{
  "arch": "unet",
  "model": "class-conditioned image flow-matching model",
  "dataset": "microscope photos of single blood and bone marrow cells",
  "train_examples": 97085,
  "image_size": 48,
  "horizontal_flip": true,
  "conditioning": "class",
  "objective": "flow_matching",
  "cond_dim": 128,
  "targets": ["smear"],
  "num_classes": 2,
  "cond_dropout": 0.2,
  "logit_normal_time": false,
  "norm": "groupnorm",
  "activation": "silu",
  "weight_standardization": true,
  "channel_attention": "se",
  "pixel_unshuffle": 2,
  "widths": [64, 128, 128],
  "blocks_per_level": 1,
  "scale_shift_norm": false,
  "dropout": 0.1,
  "attention": true,
  "upsampling": "nearest_conv",
  "init": "lecun_normal",
  "residual_init": "scaled_by_depth",
  "optimizer": "muon",
  "muon_scale": "original",
  "lr": 0.033,
  "momentum": 0.9,
  "nesterov": true,
  "orthogonalizer": "polar_express",
  "adamw_lr_other_params": 0.0025,
  "grad_clip": 3.0,
  "steps": 11900,
  "batch_size": 384,
  "epochs": 47.1,
  "lr_schedule": "wsd",
  "decay_fraction": 0.2,
  "final_lr_fraction": 0,
  "warmup_steps": 350,
  "weight_decay": 0.003,
  "adamw_weight_decay_other_params": 0.01
}
Rows from block 6 of a small class-conditioned image flow-matching model, named by matrix and row number. Rows with one number belong to one channel. Each number is 200 + 20 x the weight over its row's rms, rounded and kept within 0 to 999. All counts start at 0.
After each channel's rows are labels from the 100 images, of 14848 (inputs lightly noised), where the channel reaches its highest value: "top examples" is what is common among them. Only what is clearly more common there than usual is listed. The data: microscope photos of single blood and bone marrow cells. In brackets: how many of the 100.
# convs0: first 3x3 conv (model.decb.0.0.convs.0.weight, 128x256x3x3, standardized in use, each kernel summed), inputs 0-127
# convs1: second 3x3 conv (model.decb.0.0.convs.1.weight, 128x128x3x3, standardized in use, transposed, each kernel summed), outputs 0-127

convs0.36,232,209,198,200,210,196,221,178,162,157,204,188,197,190,225,208,200,189,236,185,197,200,183,199,226,178,204,206,194,178,210,238,213,208,255,214,183,215,168,167,238,212,196,232,216,210,93,175,210,190,203,216,222,193,197,200,228,178,199,195,195,199,248,171,196,201,211,188,183,189,207,164,223,188,176,174,220,197,192,193,201,198,204,206,194,226,204,164,207,195,186,180,186,204,198,213,212,239,197,188,167,178,208,212,178,182,190,213,197,196,245,224,220,217,189,183,185,193,190,207,203,172,168,225,214,205,209,185
convs1.36,246,186,225,205,210,204,208,193,223,217,200,225,179,161,193,188,205,217,187,187,214,227,188,193,189,196,202,232,204,202,184,189,182,175,214,204,198,180,203,190,231,232,237,232,171,202,124,197,181,212,217,210,211,198,200,221,184,198,214,206,197,205,193,178,218,223,227,188,192,186,199,183,207,188,189,210,238,208,200,196,217,166,205,247,213,220,185,201,204,192,188,233,186,167,170,169,161,194,231,223,192,191,212,189,175,227,223,206,201,185,238,199,207,222,205,228,211,215,188,218,206,199,202,173,232,202,203,159
top examples: smear: peripheral blood (61)

convs0.98,206,225,192,208,215,218,190,206,176,238,225,199,197,192,194,194,203,212,184,189,173,212,213,215,180,214,183,214,230,181,234,208,146,161,194,177,224,206,202,179,221,204,189,192,235,226,198,226,182,206,214,189,209,202,213,208,195,199,206,198,223,206,174,202,218,221,215,216,214,220,211,183,197,200,204,159,209,200,189,228,210,185,216,185,223,190,216,219,244,215,223,219,173,202,187,222,137,213,190,217,239,201,199,167,220,194,184,201,197,195,176,199,208,165,199,226,198,165,207,195,168,208,195,191,166,191,209,215
convs1.98,184,181,201,188,200,195,168,200,169,200,234,205,199,199,188,184,173,189,214,192,188,201,216,225,191,216,215,229,174,171,174,179,194,186,202,204,219,224,203,185,239,239,226,188,175,228,144,181,151,193,239,186,215,210,178,184,213,208,159,211,200,203,213,212,192,196,210,224,199,196,206,211,178,207,195,164,186,177,218,194,177,216,186,235,164,165,231,227,199,179,168,216,195,200,216,186,162,175,214,203,230,188,211,196,173,186,195,210,173,208,217,202,208,207,194,205,221,226,191,214,208,239,184,171,189,205,191,207
top examples: cell type: erythroblast (70)

convs0.78,212,203,220,197,182,206,231,214,193,181,159,217,189,230,209,206,209,219,222,189,194,200,215,252,239,235,222,131,212,227,220,210,162,203,217,197,185,189,189,195,197,204,230,272,204,249,189,190,214,222,192,177,160,204,154,182,239,230,228,229,235,184,213,190,173,207,184,240,181,174,193,171,208,186,206,190,188,203,196,185,203,187,201,207,179,205,169,207,200,198,209,167,198,227,200,182,204,201,184,203,179,230,230,201,215,221,207,219,233,198,205,210,175,194,196,199,185,195,172,178,189,182,181,188,194,194,183,220
convs1.78,201,204,192,208,218,212,219,191,199,219,231,179,192,193,190,202,174,186,230,205,218,224,202,190,238,179,198,175,188,221,208,198,205,186,184,179,205,205,240,190,212,227,193,208,168,215,180,131,180,194,200,200,187,215,188,202,212,188,215,207,206,158,205,208,202,164,204,204,202,229,242,176,210,209,227,184,189,216,203,216,151,178,188,202,197,184,138,215,185,210,149,150,163,183,199,211,225,210,215,212,183,165,190,218,197,197,211,201,211,217,177,188,179,210,191,210,208,195,196,178,221,228,209,184,197,215,210,191
top examples: cell type: artefact (27)

convs0.30,194,188,207,237,183,200,200,210,136,212,223,200,206,228,205,188,196,167,179,221,215,190,181,192,222,169,208,214,177,226,138,194,153,207,194,159,199,188,285,180,182,212,162,199,205,223,228,175,208,198,231,257,169,182,180,220,196,230,179,211,216,190,187,195,161,203,200,199,197,200,220,239,185,175,199,201,195,182,190,198,217,212,170,177,204,179,228,214,186,198,179,181,242,202,235,223,201,220,215,204,199,207,168,212,185,179,201,202,184,221,202,192,186,142,200,163,206,190,203,190,191,188,193,195,204,134,194,191
convs1.30,212,177,212,207,194,180,170,176,220,216,199,210,197,206,200,210,197,183,179,185,181,209,188,189,199,176,212,174,191,198,183,196,193,230,269,195,202,197,204,231,235,197,170,211,201,200,144,251,223,201,206,207,224,185,198,213,192,183,180,191,181,235,184,196,175,186,183,183,162,205,215,163,207,215,202,189,200,189,179,240,227,198,203,190,209,194,200,161,183,216,215,215,179,261,204,213,182,188,202,223,195,241,214,188,202,196,189,191,171,215,192,204,182,208,203,223,217,220,213,222,202,202,188,170,236,223,214,224
top examples: smear: peripheral blood (91); cell type: platelet (84)

convs0.56,197,212,216,178,238,236,191,198,233,165,206,218,185,201,199,193,203,214,203,203,176,195,208,184,200,199,201,176,179,225,248,197,194,184,209,172,202,214,218,176,208,193,212,203,257,164,193,200,184,230,175,214,235,195,174,196,202,236,202,194,186,185,220,213,187,174,189,218,193,197,188,253,196,213,200,197,214,215,177,183,209,206,184,194,197,241,222,212,215,215,230,218,206,223,176,203,179,199,230,192,216,196,191,206,211,178,197,208,206,192,216,198,198,226,161,194,220,179,193,199,169,203,212,178,179,200,217,211
convs1.56,172,201,213,195,179,206,166,196,178,219,199,196,210,219,230,231,177,199,213,190,227,182,192,207,186,211,184,203,206,196,202,166,201,219,185,233,198,203,205,207,215,220,167,197,203,205,209,176,205,210,190,170,192,188,187,189,263,150,183,186,155,194,212,201,202,204,172,187,197,194,172,187,219,179,177,162,185,192,208,200,252,175,201,192,208,193,267,190,208,183,221,225,236,152,224,190,178,198,211,237,208,217,194,208,204,198,205,175,210,193,172,195,197,217,185,212,179,210,220,196,173,218,189,193,222,216,206,195
top examples: cell type: erythroblast (38)

convs0.17,197,192,197,193,190,209,186,216,167,220,175,200,193,174,167,223,183,202,196,189,166,201,215,226,202,221,202,265,181,192,206,172,144,185,159,185,217,172,192,189,193,207,151,216,183,226,194,205,203,197,202,216,202,230,224,198,193,200,203,172,244,187,186,187,224,198,196,181,212,198,224,200,200,180,184,223,170,195,198,244,211,214,182,209,202,166,186,227,210,210,197,162,193,198,226,223,221,214,188,184,201,204,201,223,200,228,216,212,219,210,222,199,189,183,231,196,214,179,207,214,208,189,220,228,174,207,201,199
convs1.17,219,185,199,187,196,194,219,193,191,198,209,204,209,243,150,206,184,198,215,193,196,209,205,208,223,186,187,191,204,169,204,217,188,180,212,189,170,181,181,198,213,180,200,177,196,211,175,183,185,200,195,213,196,163,169,238,287,160,212,209,220,206,200,164,201,181,217,179,172,195,190,187,190,195,173,196,189,190,217,200,219,180,192,213,191,198,187,225,192,201,164,200,189,221,206,159,191,209,204,228,209,228,179,197,199,207,208,212,200,234,216,173,156,190,214,236,240,241,201,197,214,230,225,211,198,208,199,201
top examples: cell type: erythroblast (56)

convs0.79,215,167,203,162,185,196,182,188,174,199,149,209,186,163,161,243,125,218,220,199,217,223,226,190,212,211,160,207,216,186,264,213,174,211,227,205,209,172,214,205,191,227,120,196,213,205,165,186,200,205,224,228,180,192,224,183,204,197,205,173,210,197,209,175,226,198,232,187,204,154,203,221,197,243,206,186,194,185,220,199,211,179,231,179,236,203,204,197,207,214,195,177,204,142,207,188,196,169,216,211,190,198,205,210,190,190,209,192,182,208,203,214,203,248,204,181,184,203,214,186,194,185,196,202,187,205,244,194
convs1.79,197,210,175,233,176,196,204,224,263,180,191,190,216,175,216,196,204,192,195,220,194,197,191,229,187,182,197,180,207,167,215,164,206,189,209,224,195,232,191,215,202,176,170,165,207,206,234,205,191,187,178,210,191,196,181,180,196,159,205,188,150,192,188,212,210,184,203,197,197,211,179,216,189,169,175,206,207,209,190,195,255,185,209,218,187,192,168,209,217,190,221,203,188,208,199,208,171,203,177,227,186,148,229,194,182,191,204,204,193,206,262,183,212,195,218,198,216,240,196,214,214,203,195,211,174,167,196,219
top examples: cell type: artefact (27)

convs0.53,184,203,208,213,191,196,212,210,268,188,169,183,193,205,200,222,192,201,211,225,205,202,165,223,166,223,199,210,215,225,195,215,200,237,214,155,189,184,176,223,191,201,184,210,196,183,198,216,215,209,206,210,227,196,201,205,196,241,198,225,216,200,195,238,202,210,194,220,192,205,205,185,214,197,186,224,178,196,194,204,183,206,199,209,186,187,197,236,176,196,240,221,230,232,224,212,208,224,198,194,185,191,196,185,185,240,181,183,183,196,223,184,217,191,218,184,227,229,206,151,231,174,187,199,205,191,229,198
convs1.53,187,212,230,195,224,225,212,226,178,209,190,196,202,208,180,227,204,196,184,188,228,161,216,245,185,163,200,215,175,187,229,224,159,195,171,194,200,222,214,217,217,242,244,165,184,212,196,200,195,215,209,193,191,202,174,182,188,167,206,196,199,194,206,229,221,194,190,210,233,207,206,199,214,197,197,190,208,214,197,220,231,214,212,174,155,196,199,205,167,187,220,213,205,210,204,185,210,188,224,193,203,201,171,207,212,214,227,206,211,190,171,188,205,177,216,186,239,202,192,168,211,250,220,177,199,262,197,198
top examples: cell type: segmented neutrophil (44); smear: peripheral blood (37)

convs0.16,192,214,217,203,208,197,192,190,194,190,199,224,210,176,200,177,176,188,184,203,216,193,215,202,221,203,208,184,184,228,189,199,205,195,180,221,222,202,151,236,179,211,236,205,168,238,210,160,229,217,209,186,207,203,208,209,215,171,191,227,213,186,200,192,188,173,169,211,174,187,179,200,193,198,214,195,141,204,175,205,211,221,196,208,200,182,198,199,187,201,180,197,190,145,203,205,192,216,204,186,220,177,181,225,216,176,213,184,204,214,238,213,180,220,187,189,213,217,166,180,178,202,224,174,199,197,225,207
convs1.16,209,218,210,205,149,204,203,190,272,207,221,220,189,211,170,218,211,190,207,175,184,215,207,221,242,206,196,215,201,201,205,220,195,204,167,224,231,206,186,219,166,204,208,235,202,221,200,188,213,206,214,177,226,203,184,189,168,194,223,177,206,204,178,185,235,223,201,209,197,181,198,181,194,216,191,226,220,228,250,157,175,213,207,199,203,154,225,205,178,206,228,226,201,210,182,175,198,212,199,197,182,228,213,186,205,195,203,187,208,202,198,224,214,205,187,181,202,232,197,216,181,171,212,197,148,224,192,187
top examples: cell type: artefact (44)

convs0.52,193,203,221,198,199,251,217,228,220,220,184,198,191,217,231,235,218,226,213,218,159,196,201,211,194,200,239,195,197,220,182,202,181,194,170,182,210,185,161,218,185,204,183,193,170,184,187,210,225,199,198,182,226,215,199,223,214,221,214,162,178,180,218,226,200,200,206,191,199,225,190,175,187,196,211,188,191,233,182,192,197,165,179,205,210,194,186,199,188,170,216,196,210,222,227,189,217,195,198,197,178,207,201,226,216,219,189,177,197,222,174,193,183,180,185,201,213,203,191,193,175,201,183,197,224,183,183,184
convs1.52,215,206,199,175,169,204,197,198,204,189,186,186,192,194,165,196,191,179,201,209,215,170,219,201,182,208,194,195,204,213,180,213,213,184,168,187,210,170,201,172,184,191,246,211,174,204,182,234,214,151,227,219,202,226,218,223,191,186,191,199,203,207,249,199,197,192,160,221,195,219,217,212,215,241,199,209,180,220,198,193,224,201,209,198,181,208,186,204,198,170,265,191,240,155,231,168,216,174,221,201,200,199,203,197,206,175,208,197,216,184,195,180,172,136,188,213,210,216,181,206,226,186,211,205,202,212,194,201
top examples: cell type: erythroblast (49)

convs0.7,194,200,226,203,185,177,219,199,186,183,194,155,194,193,212,198,214,181,194,201,212,198,183,206,192,200,203,180,183,198,193,222,205,193,177,168,213,153,215,189,213,217,254,188,188,211,176,222,211,203,200,198,221,232,202,212,223,222,194,236,199,207,232,207,199,188,211,187,198,217,198,247,153,211,182,177,174,189,169,182,209,145,159,164,198,232,196,199,196,201,167,233,237,194,172,193,194,208,243,136,153,180,223,248,204,172,211,211,211,185,196,175,202,236,193,203,215,200,209,240,176,208,186,187,211,184,201,193
convs1.7,224,206,196,191,180,183,216,183,177,237,213,213,180,192,218,214,200,211,187,196,172,197,204,180,228,181,181,182,209,240,207,216,192,204,179,204,184,202,202,240,200,229,193,219,196,184,223,179,215,222,180,221,213,209,185,183,171,209,183,167,194,180,158,198,220,174,231,187,238,180,185,184,214,181,198,191,204,196,190,222,199,198,232,231,174,170,192,156,183,202,249,227,178,193,200,200,208,234,196,182,230,209,175,168,217,188,195,205,175,194,196,172,218,177,220,174,209,203,207,199,208,144,222,202,239,212,198,187
top examples: smear: peripheral blood (36); cell type: artefact (28)