{
  "model": "class-conditioned image flow-matching model",
  "dataset": "microscope photos of single blood and bone marrow cells",
  "train_examples": 97085,
  "image_size": 48,
  "horizontal_flip": true,
  "conditioning": "class",
  "arch": "unet",
  "objective": "flow_matching",
  "cond_dim": 128,
  "targets": ["smear"],
  "num_classes": 2,
  "cond_dropout": 0.2,
  "logit_normal_time": false,
  "norm": "groupnorm",
  "activation": "silu",
  "weight_standardization": true,
  "channel_attention": "se",
  "pixel_unshuffle": 2,
  "widths": [64, 128, 128],
  "blocks_per_level": 1,
  "scale_shift_norm": false,
  "dropout": 0.1,
  "attention": true,
  "upsampling": "nearest_conv",
  "init": "lecun_normal",
  "residual_init": "scaled_by_depth",
  "optimizer": "muon",
  "muon_scale": "original",
  "lr": 0.033,
  "momentum": 0.9,
  "nesterov": true,
  "orthogonalizer": "polar_express",
  "adamw_lr_other_params": 0.0025,
  "grad_clip": 3.0,
  "steps": 11900,
  "batch_size": 384,
  "epochs": 47.1,
  "lr_schedule": "wsd",
  "decay_fraction": 0.2,
  "final_lr_fraction": 0,
  "warmup_steps": 350,
  "weight_decay": 0.003,
  "adamw_weight_decay_other_params": 0.01
}
Rows from block 5 of a small class-conditioned image flow-matching model, named by matrix and row number. Rows with one number belong to one channel. Each number is 128 + 24 x the weight over its row's rms, rounded and kept within 0 to 255. All counts start at 0.
After each channel's rows are labels from the 100 images, of 14848 (inputs lightly noised), where the channel reaches its highest value: "responds to" is what is common among them; "colour at peak" is the nearest of a few named colours to the mean colour under the peak. Only what is clearly more common there than usual is listed. The data: microscope photos of single blood and bone marrow cells. In brackets: how many of the 100.
# convs0: first 3x3 conv (model.mid.2.convs.0.weight, 128x128x3x3, standardized in use, each kernel summed), inputs 0-127
# convs1: second 3x3 conv (model.mid.2.convs.1.weight, 128x128x3x3, standardized in use, transposed, each kernel summed), outputs 0-127

convs0.34 [160 122 122 134 148 143 107 128  96 147 113  73 122 162  88 147 119 132  85 130 129 121  93 130 141 157  86 140 142 139 116 132 135 111 151 155 137 133 154 116 109 119 121 113 128 136 145 101 101 101  94 153 150 100 116 158 122  81 114 157 217 103 114 162 144 103 114  89 124 148 117 136 163 120 124 154 141 121 106 111 128  78 135 141 134 160 107  95 138  91 169 101 131 164  97 166 143 136 128 131 125 118 128 156 134 197 113 132 152 106 118 120 147 121 118 150 135 133 156  87 126 107 133 161 162 125  94 132]
convs1.34 [ 98 147 117 174 104  76 131 124 117  92 118 171 149 125 127 137 171 131 152 161 141  94 156  85 136 122 114 128 144 166 122 129 164 141 101  95  69 142 135 150 136 168 121 169 156  96 131 154 104 146 128 149 139 153 166 140 140 156 139 111  93 118 108 137  88 137 167 144 114  91 135 137 128 143 129  88 105 155 152 121 137 135 146 148 143 108 128 127 136 143  99 140 136 151 152 143 104 100 150 107 159 138 132 138 124  93 156 130 140 100 116 106 123 111 102  98 117 131 137 152 180  87 166 131  91 180 111 113]
responds to: cell type: artefact (39)
colour at peak: purple (68)

convs0.7 [ 93 121 138 163 117 115 153 126 116 109 132 173  90 116 168 117 113 107 141 110 180 129 124 151 113 145 133  99 147 124  88 139 187 117 138 157 127 118 111 138 147 142  99 111 132 178 118 120 144  96 151 123 151 161 144 151 136 127 131 149 133 108 123 139 127 130 150 112 157 145 130  81 130 136 120 117 106 107  96 153 133 152 117 113 139 153 106  97 170 133 136 152 130 135 150 106 102 154 139 188  92 145 135 192 151 135  81 114 112 100 104 114 112 107 162 115 112 135  96 108  91  69 119 104 134 131  73 136]
convs1.7 [146 136 104 132 142 128 150 109  91 142 144 136 164 137  97 137 148 127 125 116 114 172 122 123 161 131 122 144 148 155 170 138 108 145  82 153 109 108  97  76 123 127 131 150 142  88 120 137 141 129 150 126 135  76 122 152  93 123 116 106  91 173 134 101 172 132 208 134 157 154 155 127 127 116 145 115 131 145 133 101 128 108 102 129 132 128 142 163 128 147 147 130 120  80 126 117 156 152 129  96 159 115 158  90 125 138 147 134 135 138 129 191 100 149 126 122 150 113 161 112 105 142 190 182 112 135 139 111]
responds to: smear: peripheral blood (75)
colour at peak: pink (60)

convs0.93 [ 71 129  99 119 104  91  91 141 113 138 120 112 114 149  78 131  97 131  83 112 125 108 151 148 133  96  98 180 116 146 182 118 131 104 175 125 137 163 115 101 166 152 104 153 170 137 150 194 155 125 118 117 103 124 116 130 150 143 106 131 154 134 155 137 100  96 139 110 165 119 124 123  98 132  73 137 162 112  77 151 138 136 109 114 115 118 116 162  92 123 168 121 158 139 122 131 109  90 128 102 149 149 118 133 126 165 124  99 137 154 130 156 155 157 142 118 124 124 132 125 154 101 133 133 147 149 128 121]
convs1.93 [131 129 122 120 106  97 188 152  91 130 128 131 165 151 139 107 114 138 156 173 167 118  92 101 114  60 161  94 170 123 128 126 129  82 135 145  91 118 158 136 125 146 106  89 101 115  87 136  84 124 134  99 114 127 125 143  90 158 134 132 136 102  97 123 126 124 101 150 113 137 133 142 140 124 135 127 131  83 108 163 131 114  94 124 124 116 143  90 120 164 163 103 151 180 132 134 147 108 133  77 125 107 133 127 128 142 117 135  97 114 144 108  99 141 152 100 109 128 130 100 160 134  93 152  75 126 147 146]
responds to: cell type: artefact (40)
colour at peak: pink (51)

convs0.65 [155 114 119 189 146  90 118 119 107 174 150 146 161 153 180 174  97 108 142 135 158 141 103  90  86  71 157 112 107 159 131  81 107 106 106 106 111 113 172 116 132 155 139 130 133 120  64 130 127 101  96 144 100  95 127 127 129 142 129  98 148 110 166 124 129 154 140 115 126 130 122 165 122 129 127 147 121 108 112 120 137 121 134 152 147 141 129 101 119 130 114 130 146 113 196 112 122 153 122 126  94 122 136 112  93 115 149 152 113 129 132  96 125 118 165 120 133 132 166 152 160 165 114 147 116 104  90 134]
convs1.65 [187 112 143 143 156 100 125 151 179 107 123 134 102 154  99 129  88 138 121 101 128 107 146 110 141 163 115 127 138  91 118 148 152 128 141  80 143 127 137 105 140 113 141 112 118  63 129 118 162 128 116 142 111 160  93 113 161 149 103 137 139 121  88  97 129 128 128 125 114 148 122 110 106 112 156 132 152 149 140 112 112 136 137 150 128 126 117 167 104 114 128 139 131 120 128 148 122 114 145 174 135  95 166 137 141 144  99 132 141 108 145 148 182 146  97 153 122 118  94 130  83  94 127 120 110  27 134  97]
responds to: smear: peripheral blood (95)
colour at peak: purple (50)

convs0.54 [ 98  58 144 108 123 128 129 163 162 142 122 138 158 152  60 158 125  91  52 151 100  88 106 121 150 119 121 130 112 133 137 129 154 135 139 123 126 173 152 107 118 101 117 140 101 137 148 104 150 141 120 152 122 135 158 160  98 145 115 159 162 120 130 124 119 181 110 121 140 116 109 118 113 136  99 170  77 104  83  84 111 163 171 121 130 114 108 151 113  85 171 119 144 126 144 136 139 128 148 114 126 143 129 137 143 142 111 115  95 134 136 112 155 135 136 161 127 128 141 155 139 107 135 109 135 111 168 124]
convs1.54 [157 175 161 142 142 122 172 125  95 132 119 157 157 111 160 110  84 128 151 127 142 133 133 159 131  79 117 113 160 191 155 112 125 121 133  69 148 116 130 131 140 123 173 116 134 138 134 153 132  95 103 113 139 176 131 119  90 104 136 115 153 108  70 110 130 132 198 120 122 121 119 161 101 155 126 112 134 125 132 154 138 168  96 118 103 115 143 150 118 148 175 114 166 166 134 134 147 128 123 137 163 159 160 124 120 147 101 113 139 125 163 134 125 148 122 103 144  87 125 158 119 113 110 102 142  99 138 131]
responds to: cell type: artefact (27)
colour at peak: white (47)

convs0.88 [114  92  80 105 101 115  99  77 147  90 112 129 115 115  95 133 137 152 123 124 178  96 126 145 109 136 127 153 157 146 168 147 127 153 179 146 122 111 132 159 109 138 149 139 112 168 115 149 111 123  96  96 127 164 103 163 125 169  91 133 112 129  99 129  77 159 135 127 119 124 121 160 188  81 145 147 161 142 110  84 136 124 121 109 134 161  96 126 130  91 135 133 121 121 180  97 125 149 140 158  99 108 114 149 144 139 105 122 141  95 108 114 138 179 149 140 143 139 133 125 155  96 128 125 140 106 136 127]
convs1.88 [130 122 149 113 152 139 133 115 193 154 126 119 122 119 118 142  88 111 132 109  94 147 134 140 163 105 102 148 156  96 116 161 136 109  83 157 147 129 113  73 135 121 131 117 127 134 149 107 111  65 139 146 101 163 111  79 146 133 152 114 124 105 124 139 165 109  98 120 161  83 121 111  63 115 133 129 122 115 102 125 122 128 140 138 141 142 157 101 108 146 138 116 121 195 101 123 130 130 108  96 127 143 156 112 116 107  83 158 153 177 141 181 179  94 145 114 138 142 130 117 121 149 139 136 128 141 127 134]
responds to: cell type: artefact (25)
colour at peak: grey (58)

convs0.103 [131  94 152 146  72 129 136 127 116 146 119 145 139 156 149 102 144 126 139 107 128 160 142 125 154 174 161 141  85 118 130 117 146 121 101 121 121 142 157 116 154 147 147  89 151 106 153 119 116  98 141  97 116 125 149 156 127 119 149 147 119 119 140 112 113 127 134  73 202  79 116  99 117  98 126 113 132 114 155 127 123 144 108 161 121 146 122 142 153  79 131 161  93 133 170 199 116 104 145 107 117  91 110 122 153 126 125  79 116 133 129 145  89 137 136 105  82 104 123 155 148 157 159 124 156 128 113 102]
convs1.103 [166 160 120 106 146  99 174 117  90 148 142 122 158 140 130 141 123 170 123 117 130 128 155 128 116  94  95 111 175 131 170 106 110  92 113 148 169 124 151 102 118 154 168 104 121 119 119 129 154 137 128 132 112 115 103  61  92 124 134 150 150 138 101 126 131 142 147 157 107 147 157 130 109 127 124 154 149 130  99 139 151  93 139  94  98 109 124 104 148 156  65 133 142 161 133 111 132  55 124 144 121 151 142 147 132 158 126 131 105 147 150 115 110 103 145 106 172 136  89  99  84 101 130 151 153 142 131 130]
responds to: smear: peripheral blood (100); cell type: platelet (57)
colour at peak: pink (73)

convs0.41 [115 163 146 103 147 125 154 118 151 181 155  63 190 133 188 147 129 134  89 106  96 122 106 117 126 122 132 105 105  89 131 108 134 137 140  89 166 130 131 128 142 157 144 128  92 121 149 147 101 115 154 103 151 111 163 117 144  99 133 115 106 121 103 115  96 123 145  99 108 117 129 145 132 169 115 117 127 127 156 135 120 145 144 143 119 140 129 153 159 140 112 114 123 148  85 162 102  98 119 120 151 121 138 137 144 151 160 100 102 147 141  92 173 144 142 109 138 144 146 103 109 156  54 134  86 144 103 139]
convs1.41 [149 132  98 118 134 110 122  97 161 170 147 128 126 129 124 111 171 168 136  86 100 160 162 133 121 132 125 107 156 149 128 140 122 131 154 106 154 118 175 127 120 103  94 114 128 137 113 117 151 191 142 154 107  74 123  78 120 164 123 167 123  90 139 105 138 172 133 108 135 117 140  88 111 132 143 135 190  89  95 117 148 120 135  96 119  99 137 131 136 125 120  86 114  74 150  99 140 116 147 152 126 140 110  98 131 139 151 145 118 156 142  93 159 122 145 148 132 119 113 107 116 115 117 103 117 123 153  67]
responds to: smear: peripheral blood (82); cell type: erythroblast (42)
colour at peak: pink (51)

convs0.112 [133 107 139  89 134 137 118 127  76 179  85 183 134 123 124 122 148 134 135 188 110  94 119 133 143 101 106 150 129 117  97 116 176 150 155 126 108 100 133 102 112 144 139 142 160 112 143 117  94 135 120 161 119 166 140 161  77 125  91 145 105  98 141 127 151 105 136 163 103 129 150 159 142 170 135 148 108 119 134 110 115 135 149 152 119 108 146  86 128 121 117 114 161  98 145 131 136 137 138 133 129 149 159 102 112 102 130 148 113 125 136  73 143 128  77 121 158 124 153 118 128 135 143 115  74  78 172 137]
convs1.112 [ 81 144 122 129 137 119 134 152 153 130 125  89 117 156 154 111  84 135 140 101 108 121 126 107 117 115 132 106  86 135 122  91 115 127 119 137 109 128 137  71 143  60 101 146 109 117 140 102 138 127 144 109 125 126  78  51 153 126 131 160 119 107 114 137 111 118 111 124 134 134 110 128 174  83 142 102 108 132 137 124 124 151 132 138 122 144 136 156 120 107 158 169 109 181 101 133 118 183 143 153 146 136 108  72 134 118  90 103 132 114 138 152 142 143  85 137  73 129 120 119 138 140 156 139 103 151  93 116]
responds to: smear: peripheral blood (66); cell type: lymphocyte (36)
colour at peak: purple (76)

convs0.99 [168 120 161 133 168 144 117 154 112 124 111  36 119 174 140 149 124 102 104 112 106  84 122 109 154 142 123  83 123 103 129 116 156 115 123 124 131 168 143 113 156 112 141  78 170 148 136 120 133 157 141 140 141  92 152 135 135 115 111 165 188 152 119 150 135 112 115  92 153 141 117 124 135 120 147 107 139 144 147 113 121 146 156 133 154 131 122 133 155  97 160 130 148 122  65 149 132 126 108  86  77 103 120 127  92 168  75 122 134 113 127 110 124 122 128 123 143 145 102 116 145 130 105 132 161 144 131 123]
convs1.99 [155 166 103 137  67 135 160 109 129 104 134 124 135 138 132  98 125 152 162 129 105 158 115 115 105 165 164  93  84 179 138 164 114  87 169  80 144 127 128 143 119 149 134 109 106 136 116 115 132 159 118 106 105 152 102 156 112 145 156 117  94 133 105 107 131 121 164  87 148 137 134 106 123 116 159 123 135 114 122 149 171 142  86 118 125 114 117 154 146 141 118 142 139  79 115 104 163  94 110 168 175 137 123 170 131 149 122 117 118 123 130 140 108  99 142 120 121 102 134 158 157 117 162 147  74 126  90 126]
responds to: cell type: artefact (56)
colour at peak: pink (54)